config.toml
arch = "wide_resnet"
model = "image embedding model"
dataset = "microscope photos of single blood and bone marrow cells"
train_examples = 97085
image_size = 32
crop_scale_min = 0.5
horizontal_flip = true
translate = 0.06
color_jitter = 0.2
targets = ["smear"]
num_classes = 2
embedding_dim = 64
norm = "batchnorm"
activation = "mish"
depths = [2, 4, 2]
kernel_size = 3
stem = "single"
avg_pool_shortcut = true
widths = [128, 224, 384]
am_softmax_margin = 0.1
am_softmax_scale = 30
init = "xavier_uniform"
residual_init = "zero_last"
optimizer = "normuon"
muon_scale = "match_rms_adamw"
lr = 0.0033
momentum = 0.98
nesterov = true
orthogonalizer = "polar_express"
adamw_lr_other_params = 0.0018
ema_decay = 0.995
steps = 40000
batch_size = 128
epochs = 52.7
lr_schedule = "cosine"
final_lr_fraction = 0
warmup_steps = 8000
weight_decay = 0.04
adamw_weight_decay_other_params = 0.01
Rows from block 5, named by matrix and row number. Rows with one number belong to one channel. Each number is 128 + 24 x the weight over its row's rms, rounded and kept within 0 to 255. All counts start at 0. Numbers have three digits each. After the name is the row's rms in percent of the matrix's.
# convs0: first 3x3 conv (model.blocks.5.convs.0.weight, 224x224x3x3), inputs 70-79, a 3x3 kernel for each
# convs1: second 3x3 conv (model.blocks.5.convs.1.weight, 224x224x3x3, transposed), outputs 70-79, a 3x3 kernel for each
convs0.19 102:158105121126131113131129121155090160168093163100114129144142160109144134127110133143156099124112128153119105130129119133164146102136120131120117141150126147124115167119093134125114184148058131124106104116120141163138125115132130130120149154157144150109198117139129125096
convs0.20 100:097135119121098131108119127046103208167144138177125124128158148115106122094125149129127110145116100125121121111162120136159096102135140106134144133124139170090148113130157129098118128108126113153135127140083108097111119131123087098142127129112122127130166135119120115116
convs0.21 102:127136160120130135135123093130145128158129121109159152126150121134143141122133141126114138139173130114124119114119151140124145086151108115176115094156116113121127090116148133117066090127100124165119142130150192162119143124127120121123143145125095079130086105150123103101
convs0.22 090:111086135076077100119105115107138093106108077188153082104135124128103142156145152129128127112127129184123119129110135118121119156123150135095107138098123123152162114107127129134126161086138084090142102128141072095155119120120083122122167147135131047120122097107123108095
convs0.23 097:176121103136105112146128171105120068164156126119122125101097101123142117094098114138107140158124133118123159124137142148130125133129130111111128135131128136095143178135144110101091163101098150146143135134098118111132112119147111134108108119147119113068117114090152175154
convs0.24 096:150143119090113107157152150102110121076130041122111088099126123135144145090114114162111122113119114131109139164116159129130120130120097139081096158146127146140116133146093102147112113151130147143088110135101121109102128131131114127132151118153086180097115106146093101110
convs0.25 097:107124123142133107134132112133122114080127114163155128143155149144112095117120113123150178131108111159106082132111110131103115128138091157128139129138135095135152120102166086119113119142133154141139157143128160092124163132129136110113106114120133101145144095057128101122
convs0.26 099:129145128133118134117114149170119125042102102083154173114101169105110124135125171105123105142101112130123091123102130101114112154138141131144145088078124145149139153095151093140103146122139116121099135124158142143112163148115146149125109114120161116073132119105142132128
convs0.27 104:124106083121117127128131121167108073144106117098101137172177187165116127129123137099098128120114111122127145117155117121130124113142127131164101117126135127123126133122155089138097107120119133138100110108154113098137156151139139143121114098086150145084108093110093068125
convs0.28 098:123118093126147135141123135099141116173102147088101121155123146153130150083099117140134097111129119121133118110161082094128120133122116088143083172143142105144130142124145105086106139135106122076108131147105152169126131159150135136114115109103130100127128093113133127128
convs0.29 098:115136132143135127128145095107086121092094128070097120147132107120126133124129108110111080131113151137124101125114114116151118159093111120135078120114168102130095146108130092165079085137155147122147097094130098105143106107108112159121119113100130140183123114140148123109
convs0.30 104:138133151120136113141127095162176079128069092129108206141142134116105106110134151115131128138116133100106077142125114127137108122147111099159132142111083107128180160113120106108142153107138156093104126152161137127129127134113114136114106114134088091132129094137135110139
convs0.31 094:122139113110104134160101111078153143122182098103127113122123137147114097104082125099092126132133117149123136141105125128177139139103143108083141130131127129158126150112133131114125137098147106124131126094135143116103162136109126140122143088129107158132192138117113170120
convs0.32 100:108127132115101092119126114152134096120165191101105171147123138146153135128115137163141121138131174147130151145142126131140131126142137082135148099116141122117136078141105133131169092145143128092129159149102105112137120120136154133144089136162114124103120132092126126110
convs0.33 100:115123134103118123146133152068120149084070149106133194108115126107088085079081075126140148128109149141139103147101105168079123144133129078099094148135129137145137148071121104129131138145119117152156136110160137116141142139128116114131128114118085105111128109083097125142
convs0.34 097:132118145121117105130128157151118084118066070120134053144122127139133121112109094148118139139121095129151120135153104142088110123119128073104102090111140123130122186133153139149095164127130111124128120127125133098126147122102152114156137156134127124129157152112150092128
convs0.35 096:129128113109153133074075135089154177129134135129150133116132135131112101146120117118133128130141095085124138113162121118148125106142088116146168148117093112155130122144109087141140163112161112108071127133078109145082121127090125134128099119078148129163102121131082159104
convs0.36 095:114123107148113098125124126137105096088111141156088107146150114137130154112130117118116151136140142154138132128102119128165112136155144109124100117106121134114128119116131146114129098130111116136135122144143117137126127159145102120123099105112153129144110097100126116087
convs0.37 108:139118121135131124142142124136115125086113102054110107110126119117127127129138125151121113122176109069140140122138134124101116138162117119148127100120128127119115191121136068152135134056160138103113126149106089106128116141107100110167113107116081119142128126117132120102
convs0.38 097:137119137127122149148141115103111095159119099102138130107105115140159143118106099109116103087111114131129091135116123115124133103151136149152146144149105126101149143137102108092150083159143087101108138119162108125131128137131146123119119123135147126132131161118139110100
convs0.39 100:114122129137127119126109139193169120203160168125145120139141157167140128118129138133118134125150113141118142135116101126108149106120116137172133144158138121097116108152096150122133145153135127124138128115140133122170113120104136107133153122136162134105112134123118141075
convs0.40 100:175131132135155115116128124072121149108136082134138090128097101135127141116136147095113098135127141115086126114101144131099108123114110116166116120142114152102116129098150125131159167115124107161135153138119112140112122115125112118118072146106135084149174147114152090126
convs0.41 113:158159186139144174141146165108112127124123113139127120155157151140136130135128139174162151162156149157170178123127125140147121138129134108114106140141128133122128153124136128120138107107140129124125131108109131129101166158143165172165168175192162175176124155172138165186
convs0.42 102:129118132129134108137104107174116089128130093141164116132145151115109089117128125129137117119140109139110104144091113093121143148129135126091113090118143133167163121121167190078130106133131134098121131169136165117182112122125146138123126122129116124093113125150129108110
convs0.43 096:141118091107107122128120107137106093121129102150140204127149139132135129123138171118109103149107135106125103134110099167088143111129144100112142098110106128171114133132120113098068148071128085109078131073075120136135104104131161131124115125103126111082108119107118082106
convs0.44 109:096139120113108108119133128107163148131127182177105149133133111126130151153129135152113125139114152135122151111142125136136124137130137135150121153106139144099184083156145121123108140105123140143097128105141115133137114120172136116143129125133107138133132109137124101125
convs0.45 105:135118115148168153095102110133145108090118116079136196128152117132119110116103122163155161127129111096122148142166139155137139105106110118143119105119163131131188096129172129102142136160102155165139094110150133115158134161150123134129102116108091133149107126106115157116
convs0.46 095:073083108115100094113122109151137153139140151155115126079122134119148161097127112146150125163127111120113117134100105115127101138123092118159139141136117110147135136102122095126166142115158129077090109100090155104103142125144140128120129139132107115147106124119140127115
convs0.47 097:148116116129124128094115119140103183135116196115158163122158147111138175108154137142113114163134113164105146141138099129151103121148143158115137099139130131113146127112148134109123175120137089088142161154088134175105134114116111127128117132129106097086159113065151120080
convs0.48 100:122126112145114115120138137133101072158126097189104116125126095125130128138130092086126138116110141136114125150111132106138153147118129092150108131152127127110136135123118117123108138140154121149121113090096130151122103109139124119134098094110106140139126113136114110186
convs0.49 103:125132143141128127136109126149107192103116092085124158125122132109136114103077112150146120127172128147162126140140113102115102142162103148127169102128096152141135107131119121140123113119145094131113135137113099137149132151111155137120116138121111113119126147122120110158
convs0.50 098:108101141118099110128144107093123096178151131158112077109124119155159134159120101117100147136113123152093105123100098141137136117134122137130109108135135140155091104119135175102084120187144138113073112083120140115122150129126137133121163112128096103102120131133122126128
convs0.51 098:162146112123129111141139131130172144201153110120136117133145123145162139103147123128111140119122099126115132132123129127112120152111147156115152117125135120120091126112109138136128094098150158166091070132109163116092115107114115138155136117122128111156149120120114126068
convs0.52 103:121107126131112131101112111197108075137162071109127171095091096087116100149146105110122124152109116145126126114121131104126112117159164147161129154171132149134166103098123153114138117150146144119129173148107141178105122117111123116100095099104145098141128113125096122131
convs0.53 100:159141122102138134100090126167126111085114091182093071112140155119126082137139125137124118141122153128121112160089117127116092150135110132097118089097131149142090101135102137138144128138145124060145123126133106129139111121119158130142143121137143110085113160158076126136
convs0.54 098:146109150133105107136112124142142158199103170138132116127106132148137124095134149093104137128120108129170152095112132133143120140122141117132139117160105088169102119139145117158122142134126135161146082131147103115114150117140115121141130136127111123097111127127134107157
convs0.55 106:108078086117115097194150127183145155151175150097093111124144146131137144143135131109108131121126118119114153145147127141116120138127105095120120146151139120095132153076094135138101160106096149115155101094143108083130091122129100105104144143149145120116134104119168153108
convs0.56 097:087130112160099083121112102110122121069140101118123138103116146140150128136107126133118078106124126098115112138125147105141091171148100108084108073119091096080108096124119170099181191097089133136166109118101120084125135154145114117092122132127110127133138094113196122139
convs0.57 097:112131141136134133115109125191057139135134111147056158093118125123156140145106111133126151103121126130111138134098130129146120121127187149145117110109112101147143143106156175109121100121091132125108165141146145128143117119105134126139118118139117152122119112104124152113
convs0.58 107:117117120141148113137137088146113141169116206105145169128118108106133121133139133133114141140139140134147106123102173100113177112110143105122120132109122106127116121092120140156096134166119123141132111136157119139150122153136136117105143145141121133115182129141130142130
convs0.59 102:150125088142114124102117139199130198151110116124097169103126111125139135139136132128164103162122163128132114125124134133113131113140107129135123119119102140141121192098153154167076099119170133130141107130114118111157182131129125116125082117106148124146116103133130107124
convs0.60 100:146175123144146111103125146103142113117100122160098134107106122144138108135124139129145143136103137126142133123095109122170119124148124126102121151102145115124146107093158147145099116108122113145143120145142075132152124115137146126118127135126136071126133137110101143106
convs0.61 093:123101098102137130141119108125107189120175136129090179136129104124133115134123119102108173139114136149145155100109130114123115097096112110107126129127137132105123138094146113152106106129106092093136130111084101111155102105109129144150127169151153131115133161107086123137
convs0.62 102:130126107144153153124143116130047115120117147115151152091125103131140160129125128145157115121125122131124102148142139127148131141105136145147141142128118099129126116132145117139117132138112128159118108110118086128106113120131135141129137124124157123149098101128130128093
convs0.63 101:120147117110151123124121112053114073138127052183140130092109100142147112165126176138164111113126111126103089158143149114154133125143158087139109114167119142136125136090149152131132160128121128152112157150131124125144129110090134126121116156148147132140108099136108120114
convs0.64 098:156128116122141151144111104049073089129132088090118086118152120099139118120148119116133148100108101112110135118134064102121135127138118074079159107092168101158120126113092097148118092091114106100116143100137082097120103113143137126121135134126112135098121101112155119115
convs0.65 098:124116148121122092131148103066085119181071139125123087153138121113145113133141159116122159140112105153131094127132133115089099109141114107121074121110110136146124138088135195143130102128136137117105154166159125148128173138120146130111131151146098147100123123108124130113
convs0.66 107:082125124114114115125109065181175199168111149127100147097104106087098113139105103116099099127109119150126105110129121091113110125123097147133125147059088137113133119132132095141121117187121151129160145149143122141105097105111099127124122159139088107099119138116150087074
convs0.67 100:142127127127140133148116127138218151148088075104097094123140147131126127146117153125109123156153092086116114149126120142158126133123160134147193174115098144119135165131146129130145166142080127096107114129154109132143130140104110154139092114127148114143131115093098101102
convs0.68 099:131122110124112116142130116113120134107140161135064182140125114107129147132111124115118132084144122107119165145136079130183128112122141129144123135162142134103132129104082090132126114087100138145086146126095098096153133125128127133128144152153119116119133177121146122147
convs0.69 100:082094103138120109125116123187209122063099091121106148115136136116108104134119137133096126140136132120124150121102137097131109130118099165126174120119112116142146114097123124118095145104165114146093116107154123136139134117137138116130097153145140143152094120159118160118
convs0.70 102:100130121091128105137102126158143122105133161128088083104114078147110131106129113110100128150115083123142138096143146124140153131125141094076131132122127169116069166134142086097140153155112117157154121080138130137140106136120115118134117087125113138135141114119148132125
convs0.71 096:108130122106111100126117109137096068138155153131104113131156094144126147102117118094104116144145123144144152131120111147140122100138114123147101102155113159140137143100170096129162140130119127144122172108137116122117125113110125139124114137153109154141102159114137100111
convs0.72 101:124111122091112131116134135127122141171171157100097136165158136134134135149115141125103125125091136124125119123105152108114144069129128140101149129164148114133155070099162109124135087110156138130152108114104156109094133153140126124135121124108110118126135165142078127140
convs0.73 099:106109109118127141130145151091094138136121112083133140137141105137133128132117142141118124103131132118102138119120137117138137115144137152132112154145140116118156127103113129124126143131125069087136117163105139134134117139116125129143122128122136138104098140131128136154
convs0.74 100:146118128102147132135128137070111122105085120130146124153140140142119146134131139148106138120129123120106131126107146117116139134142151133102133179133139127127139116135104114149124097105130106115123126170152132141134115101113127139137117136113120154121120100109174120136
convs0.75 099:128129156122128121158131124105125132085116146143120070100131122123137132113123072105114110140127128097111124090099155130139124106108091142143080139129128150105093104170120140099129113128116116122147127108147153143116123121136142140131132133105124125185133147135129089088
convs0.76 100:132131126136118118134124144135145103150110116138120122125126121124126111107155132088132094133130104138099103131133116140149126126150128094136130134116118137143144117093171200111117099133122097142107161122094138154101117143113112100111145154128138118083139131090183125157
convs0.77 101:139149088120145116131132142121177144086119138166109138126129094123134109127133149119129143148157148129149121145115156131109130137143130173115160093134145130129126155131117121115121115076101109099160149124113125169108150126129142180142106087126124125154145101094118094132
convs0.78 097:139134128146121131147132161119133095110082106149111125110131161137109136104141117120144112131108113113155128118117150132132123128140129108151124120149128079107108167096098092141127134097116120132119132123074094094115140123151120128133129132148150124164112110166147120138
convs0.79 097:105116133102099097143134150137150165139089111037089150177139128149148094112119146164125097161136086117132099120130144146127102149117144139160117134116135078157181117117101115135140166123111106097110133143109134132131171163090145122119128145117120142154142109122087117140
convs0.80 103:139144108128102126164149097113187116201080079035131140135157159128113134086104111101126151137120105136151115162131133117133135173133112148177141127139099113121166104111120173143146090108154126140120121102133148133105121133122143116121106125123137124136112111136144111134
convs0.81 106:125120120119120127119138126098133098141185146120120161150136125125183139068073123150126111153128148130130123161093107154125129130134124124101134127147141128097115136108111094104107148153135123120116174148178132112131149146120122114153111107118156115119099117149138165142
convs0.82 104:120127140092112135139107132106140104127183123140086156139142125157132134105116156133124120134152132065132097104122134110103102152131161118118131097150139112148123119122105121120142125135090108137125113157153116117116136145127112121138121103124109150089116137134129129134
convs0.83 100:125121151121104137134112131071157199176166073020080150086107115101106113084132138139130106118114096134139114156131133152124112166101090127133180141116154163083108139131128131079123137174143113110099106139114139118120137107127100106108114129119155144123113116178156132117
convs0.84 097:138164129098114117099125118136080134070078094132116121127125091104105114143123129093148154127102126143131111151112105128123118138157140156093134179075076101108149131201120098125122113053104139117127117116104102161140146152137099151164109126127100117113122100086076097076
convs0.85 099:099132137129126108154119118108111055155163118123171046109096133114112138092121127130098119136110107108121123147127156136092141108135139160118134121140104157130123216123106138101149121148106142151099125090132137095084128129103145155129139138129133131159130104104099131137
convs0.86 098:142123106133109148122140122104140158122116154114097113118133142093124138154139109092120127129118150138107134142140101124122124122126105121120141150096107084119114146083099108131112118161118150138102111115110130127139097114116129110105113122137116091123108086068108088100
convs0.87 101:134113086156130108095150127129124109107114125106075170127110142150112143122131151125143164155113172154143140114114105103115137119116100123132117125103118152130154079107099117152078134096121089107139103128096144119152139123155139125144105137122121112099116138124109109102
convs0.88 096:134128101150133113131117124110102065113134172133143125098098081180141126127132102147107082127144109110109112116152143140138134137110130143132151097140166120090145141155134131126136119111096076100150104131107145133093128105137155118119114134134150143108144109103135122148
convs1.19 080:124144149134142091138105152095154138061120129104111121123142122133088148115120108148132126126102132122112109132114148132123082180140072130156153112105126113125094148113197115149100150109101122170105124147139143123166111136138108137148138119140126123130123175115131127157
convs1.20 098:148130105136138137146114126161134137119144132114119154129099108121158129136137112140128153147159153150103125165129142095114115170123109131177149165149108151116112151115184135128166178108101102145130126116152186140104149136121102135100150126115103101105148072144106140119
convs1.21 085:143132122134117175114117132118137159152124098105129125114113140118141110137109144123133145126153138110089138154136100137107130118065110146140170153112144115128142058159159121171121143187135153158107102090122135122135116147123143147133121119136126135142126124174149121118
convs1.22 098:096130106135105102118126120116144121090137097120072137126137125142141129144167099136092101109127072123132127162161157155128133107109138141125129150152184129127150155143137109106185114156095143142096087164167157130167106079127104096124134130167127098129145088129152140094
convs1.23 082:145116096110125156103112127100129088119140136163126125154157122162094148120130129144109072135116091176128080133147131177168135136144125113140123133154110139180093104086121114116155133115089109110141142095175128133156088121121142143113118144164107108114124111129111114108
convs1.24 065:134122144132168121131128109145123160187137154108115178105155125126134143130147132125125121120119139166132097168132113158133120140105144124119131089147124110127102108152091137116131121189123189130142155142136166124085097116107117154109119119145137139119136109156136149133
convs1.25 100:122116150093131080140126110112133138127125144126102095144135106119153165141152114132114106153107186124071135137092152104135165102136127118155112156195119126104117131103114127095076155099141143165150099127112094169157121101123158127179156104111065122102109084078074148118
convs1.26 125:115124116124110148166130135143178093113106043099141165146124133108135123131153160115106098138154137077175117083122108142086168110132130159115170127129108130144125136129113127096115131163108112098090133145148133152142093129125110134093121136120138105155128094103129106118
convs1.27 061:124118163113103142131093097070170124047124115114171094148107091178139158161125135165161108126134155125117128161088146150107116093197173147131077153127132125112121106156113112100166166116172111174192072121116133135173128128132145146119169162191080130187087140152131112162
convs1.28 100:096069067120095133136155141111145132070121121123158120128138179133134121112102128114161157117110178161111176127163106101130137102093126152152082114110109112170145119146138122136136152160089165156097125131129139135133130111168142092125107134149101121124103132100134132138
convs1.29 075:109097124113099124109100134148155159142112126116148189132165126118130094150149152150121129124105147115122120152129118115116183136158135136132120139144131083120140059134109143138149157205188134102156141150110091098113150144148143181154146120140099125148109141148135138121
convs1.30 148:136140158114124111125095107143116111104085120113178126132168151124115093112126121096147098157155170148142069140089133119149124139127105126152118125131175142130116083121095140126137116150162131088125123144127097145157141119120126143092094142175118113171149116114135119126
convs1.31 059:132087074138127127153133151106129145103128150120149145119099130111136142108159179125148144132138104156139143148120105134179131127180095141121146113131136159129105124093153169119129127149150137144136115117119143146126155117111115156136116147115128102140136101130112123140
convs1.32 081:149131163134099094152156132125060169135099162132111120109111078140124093118143166157131121144119100095164147151140165109102125129102122107097107136101158127097114151140125127101133116141123201143093092154118139157102135133133144160110157126105086124118119128117143132138
convs1.33 097:123152173127116115162139101144132162159151155148130116134159147129125096166151132108153126098134153130114103159138186135140149119135131119090109160094118099087096133079115125107123087108083101154110130147110195159139102096103081098116131133134184167144118136122089151114
convs1.34 059:128112174100110143135129142145157120120119089098164174154138145131125147165159183120091125153135113150127104120115140139154140161143165147121146160107144110113127152099123141098156160163116102154135148121108108143157149158158209139156108129144135109152116135088130143103
convs1.35 054:088118132162123148107132143132115128117126135115145097109113089131126117172156147085146193151106102120135106139115119086166137100127144101097104136124124142120150135131172102123085117108124128102181145163145191164135136111138123133147154161133132147144136111146131109093
convs1.36 083:145111120084100109117132099120195138078102129134099144136112119150102140183197130074142099122147140074138069140114114131093165144121158138100137114128131130166128128102104135088125142144103117113160135099149043164114182105142149130117156142111129095075127125138123121124
convs1.37 164:169146120157110095132107164117155116117127148089129175169194143167085096125167092165135122079120066123112156136121136095145149148092147119171146090088112185094127091119076124152100162118118097110131137153089157128091129123105141166134089143101136149114183116164154113104
convs1.38 098:113104081113135156126134127098166110117099123143104099112165136160125166134127101148149128078125134102127125120156115123116145127087150120107133150127097110129145111160167160119135189129129146140147104118161138128138123116142141165166115146128132123107132125136136134129
convs1.39 139:147132139122107146101106133120198109124116122114159148154179117110114126103157151162103116156155125139144099135107166126116129117104093161109119098134147151141116178120105131156100116092135135135150117122128113148102109159104114086106135148146108116105155124118169090113
convs1.40 095:105107142129135119186112109112112128109078151151152133146128099155157136106139165115115129153127162113115117096123132143121144152187136096152096128150106080189142095156177142099160125135183110098116122113123153146133156146134178147143160123118110130123147134099155116100
convs1.41 147:137119115117113108151145132087096157091095150094107136119133153118117109132131144139152212122126159146117131160131121139132129112127153060065101108140161107150178107097135117063119142114131080107153106110148135120139154160174095096114057066085102112114118111104097136125
convs1.42 062:137168131128113152157130145113178109163126121104155135092102091131160143163154154142114120147128101125140141143103113120158128092093114148167144131165096097100120119097084117103149139173183109155115114135114150105141095150116103143150107150130143105185127088132158121123
convs1.43 084:123110162102123140127104168126161129117111136151141093167169117137089133147136078129098144101133134124152145142144158132155085132127150126108131146158148138137147139137128125125105093091143182119107148149133165127182108149145109150123094201162100104127108106161150110135
convs1.44 155:105118141095125131094097130135114152119159114125128152104137130179151171133093132105142114156147146121118176125124104126122113085146113088092115142141152121146089110109137149133140106112157071088106096126096112163122169123152145116166157120169129099084134132153112111092
convs1.45 087:126109104137140126109172095181103155129117084133131131147115112134134136120176163094161121112151151159156088170121111132093103093087137123124125098101122119118119123179145148142132141127130106121114126188155202142109119147113073119070116134095132117184088115125099099145
convs1.46 103:128126177118137121135131142071133094111161080060135140129152175150124159080115070160130123147108139112122117112151168124152133114118130161124169103138117181145159090106139097109143154116150146093142166109117103134134088139163106128145125141140136133098127094100167134075
convs1.47 096:119101132103124137106094093165132173125130084090077116127095110105139127120111127114137076149140159146100161123147124120161164088152163094151121131130155168122128099106097115121112172103081105124194101134169114126164125069131105160162153102152119144123107109124095135085
convs1.48 093:110115116126118118148131138093153145095147142153120105140118082155135175154127152173117147147118107125154144116137114105092101101145146123107124135119132086106167145131091118116126147126148151133098136107120112140133137147119158117190150113128082160129094129136127126153
convs1.49 108:110120086175102106171069119150121157121087161174115152115101126112125084134149161119079153135161135156170155135112150089145147130132145111127135147092095055138120106132120104124129110122184107148116113139145136132134154130113107126082100143132112115131154099143133131099
convs1.50 108:121119116157107159129129130118138102168140133178100103158131134120142171119124059133149101169151123133112147161145126122154148128117140185131108164129134155114126120081109149138149165112150158136135113120161107124160104136107134135171140140153169170140110155097099130118
convs1.51 083:100111132143127120137121098111143170118144135076106136154117122114142095156156102139099120175181136132127108097121127162125147170140113169157123117116120112116129164144145073097115102115145159143130116122119129126155140140144107105099165158158101130140131126097121132144
convs1.52 133:135167114111125120099122133146096142119109138097158090156129156158102115097109087118191133143083146151095114109137149134116124099112128137115131130148115113097091139125092141135119150125102079134118134145142100132121140134136171160133124118138158140121165148117100132108
convs1.53 075:169158151120155124152121149095108123143128160126124121132131121171142135128121152122103133118104112114083124122154157088161152066076148175149156112136111096113118130149130153173097110126114114106157103159103126168134133130158122094128138118159140154144106132105128118101
convs1.54 092:187132142130151123125147112135179128107136163097123124156115108155083138136155123148119127084122155098121132096124156083086109127166138138125180130121124158170116086089127086122178132125153114114157118136126118146114157115187168098136147175161098118143146127125101137097
convs1.55 085:132126132100153143151150162136078119134126131130160132107112108125144122146141161118112157138144153121118119133140118165140108183150149105118123145116165114081109148153151126138121139113099114108146137113157131150136133115126133133128139134148148146136116155150132148142
convs1.56 069:149108130175161152160061151148134111137126163125140124158118151140143147145181185137127128126136130126128144145119162136134131132152140108155140125126122080170121159077158089137148145134183137111164141120126122137140138115184150136143139122119157145138126121113118089149
convs1.57 116:155117064138163164150119066160127174109102124103134100094096120105170122124104143146100126157144163129122161109157115135107133169105141129147184119123140154104204105147143181186123180125133120119059141125101156154121128135147119092126141132122127124108150129147110150115
convs1.58 151:163123128161111113133108097113121108135122131117155138136088117130108093129161138129137099103143097140121124147152137164107134173153083114149179134126117160117141106095189120190103106146076154098140147115148121120121108162114106140077126124109105125154113133116140104071
convs1.59 109:091128094156120104156157113115137090105134126157099094117124109130131156112102101124144101137113126135186084146085140116130143138108120140148181129090138104145089127209081121132157132113141123149132119121120113114145112080153127133130134099116150097140081116126134114144
convs1.60 106:156085145147086082116111177160175142160144103114104116161112133126127141156137137151105083088157143103114136145107125173135099098111108143131148130137125128156137073114171138183120125180127158133100134091141085120102152132128119133093122118149190123174117153122174159162
convs1.61 049:124118101129142123138152163087128151122131155092116142123100146179147136138153137136151113116136115120132102118142155129117107124118164143111148126159153146154132122130141099129122163122083101137127151112133138125149121140105152151138103146150145148151137122128177125100
convs1.62 086:096094148140137112137145101117149152144108089110121176132072145120145136116112165118090100173139112142135143096145127121159156078143141082135136092102176171145126113152101150119107089127118124095122135111191163173108119121109122146154150115117163118141100103140138092123
convs1.63 110:081108126115156101136143127099102172126127152107122183158162159184144114093137136151127129120136139117197107158088114124122120131115121143104125086107116124143161100150122135096088160126116122107119118124123065146144091111130121137138127096131163124158119146124136139096
convs1.64 081:100119125124147145170125120133113128098120142123135114137125151133121127125143176132158134128120118135123151147133126125094111144118124124122108096092135085127142114149117128149091093147160131092144111153105112101120116139098118085140136122138101163125094106142116065137
convs1.65 073:134113134100128119149108141105123127098139128164138135138141110161119162120134151094110132148087095169112121102104106142139123137133098132084101080129176101147118122076133106058133170116183141119125150129143128105159096127150121141155134121156144154139142134129126131128
convs1.66 098:135154160112165162128129135157124083156139122117166106109105126160130131145158164113090079115094116135126135116126136141109123121119082086130163120121146112146134144148159141141148123087124136096112169101150149116144154108154127108113096105132144150134150107150129132110
convs1.67 132:111128132138116103136089148143105119098112158160109198151164123129108107130145127100130120097152144154100159130110142149146147145138126112114140130137145146135141130100108089108129144131146121118093135107126115113119143093113147122126128194148126112115134116123120113076
convs1.68 086:147088121123108135103128172108133130097152137128080148113111132128132130123112132095104132121114154151155154167107124133140157177129147148099132082123107117147144090107139106104172139136132146097126173126099141130163132122131111099053144117137118107147121110167101109138
convs1.69 133:124135073156107137126167100115122106100109151156140119124130111130139134120129111124109118124140104102142115171152122125158105097139111115133093145135139123145114095147137134123186108121145107122147120156126114143140099133139138142166132158145115124122130101128139132142
convs1.70 087:117162178119119134138144161099102155191179154106146098125114141117147122161155173142134127184139117162116126119139150165123122134189083128154134124127150179128080140088110137107124085142095097154139099124143111140134145149151084111117152098163135141134163160129138114081
convs1.71 083:136129131115135167087100127111123119112169120060122146096117171119178141132097114081125124191110201120134122115146139102104085163131159097155153147114142164154143097092153155135133100154121129147170139135141115101095141137113100163139108142138141122087130169111095090122
convs1.72 077:122156114145165132161162140155135139091165131095082189102092117141126130100098081179144146107127144124109111171093136155131101116144148121118103116112107115127131129109128172140118149121109187135114192164120124099119086141131117167152162153161051113174103135121135140122
convs1.73 091:117146145117106127127119144113168172132122137124124095123180112160129154125122153154093120122157104074141120139109147165121085068136098145144103099099126113133109132128131115156128187131149135149135087131159078120120109137152099134104099126149109084136132115142152105107
convs1.74 125:132131141151153129124124109137120128124103141100091116105138126112119116136126122132119124171118124114125148099098180110131129134108112102152151156110096141131073119077145093122189096121161107134167114138119119131114167115172120135126143147095118122096156105097148129112
convs1.75 047:107116096145144185121133115096144145114174098116169154157123168130111125149142162104063130134139116133099135146118147154132121138151137113124102123166123144155147151194138162096113160111164149106184147092124142125149170138160125136156147177146104131097132134124109120099
convs1.76 075:145147158136104116117131137130152142160069159062181191125127097163108113124118099130125100101136129102120159111142129133135106096165114108102152122090130122120153138137132161099101100155123171123122173144128153114138111139138124152153112140143175147129133104100170111120
convs1.77 076:145121139168131115183123119120100140153142124170125120136132112120107089144152142115110132139136144096145165156104135138123144147110073137137121148116119115136143121111113098134117169107184139135125083148096128155153137113129105113101139152146128175170124150162142127107
convs1.78 057:097096148123152154150164121082190148140164120177147110150120159126121123113109170121122141109127142144112151166150102113137099175174110149160105100136143150119107134137062116087109144085163126143176113134194106124134127108122124123140146114126171121171149150130126098099
convs1.79 096:106099084155108138114120108136152123166145108143157105111137124141154162105095104099111184200168119129145140162122122127099108106105127130122155128145146165102112070150079156102164112120121130137135145135105126117118110104121124093132113100127100118109132108106120104121
convs1.80 127:130080073132139178128091117171140110095102110122138161128135153129098155148144153106128109136126165121141102128087146131105142140142146141135133120098141147106141151116143106119167137145099161149103098100156109134105122130153127128102107133160128100142118146099126125100
convs1.81 098:160121114100118128154104111156170128086081182086120121129096116149100116096134134136133104115098151140094145134135133142131119141132102183161111087130091132126172130121130092130138117103097166178109079120183124122144138127129145124105175137110069093109119118124114101155
convs1.82 101:144117153094119113152120186113143166155113146106118105130131129100131110120122122158152158130123151129137094085116154128148151127111142161175107130102144116112107085139145128151133131163192121149125109136125110135156133150113162132134140130092149142145106110188140087161
convs1.83 112:144118143104136132138152120088094115144147222113140159126102077145153075151119121103117140130139125093168165184139182112124142179143127117138124155102138117126146153110122162127135167157075179131111126173098119148132119124071097135122128131090136094129084144137158117066
convs1.84 093:090122143076124117122139100166175154129122113108138133143113125154128115163133159152140170144111135112112177183141096129112115137136140130135142097137115149129138101104089122138186130152178153103166126113133149128168113132143122137119195129138119140134151109133138140122
convs1.85 067:114120146128150156110152180138120120135115103170133159146116138132142140151141142122088055170099082150127109142157129151126167143122169105098133109148124159162144087094107156164109159123173149141144123151119180111117136146144124139129163142135143143157128132138128106125
convs1.86 077:136155120090140106165144153115120089127105145090110156123123112110148111121144146151121108124120154161108149081111158113100126119145131132119117150118095142125120126099163093156157125125156091110137142138099121100135164114137107134141114133088123125137181143139125160124
convs1.87 100:164125120172115141140127136151127091145093102147105125188145105099140113140139134105095071137152120076124115118115138136103087089165139139114118155121140120116149093124181144113154141130164097104139108112085096120154113123113140158103113153144131165124127134149150141100
convs1.88 108:137109068136130102111124151129116168175141121118146139140128073143128149105129132098140120076155179129112094122117127131131117113153101139124119115142134151138138140122086148123119102124133124128078126139107118174112127121142137114118145107103114115136119115085141123098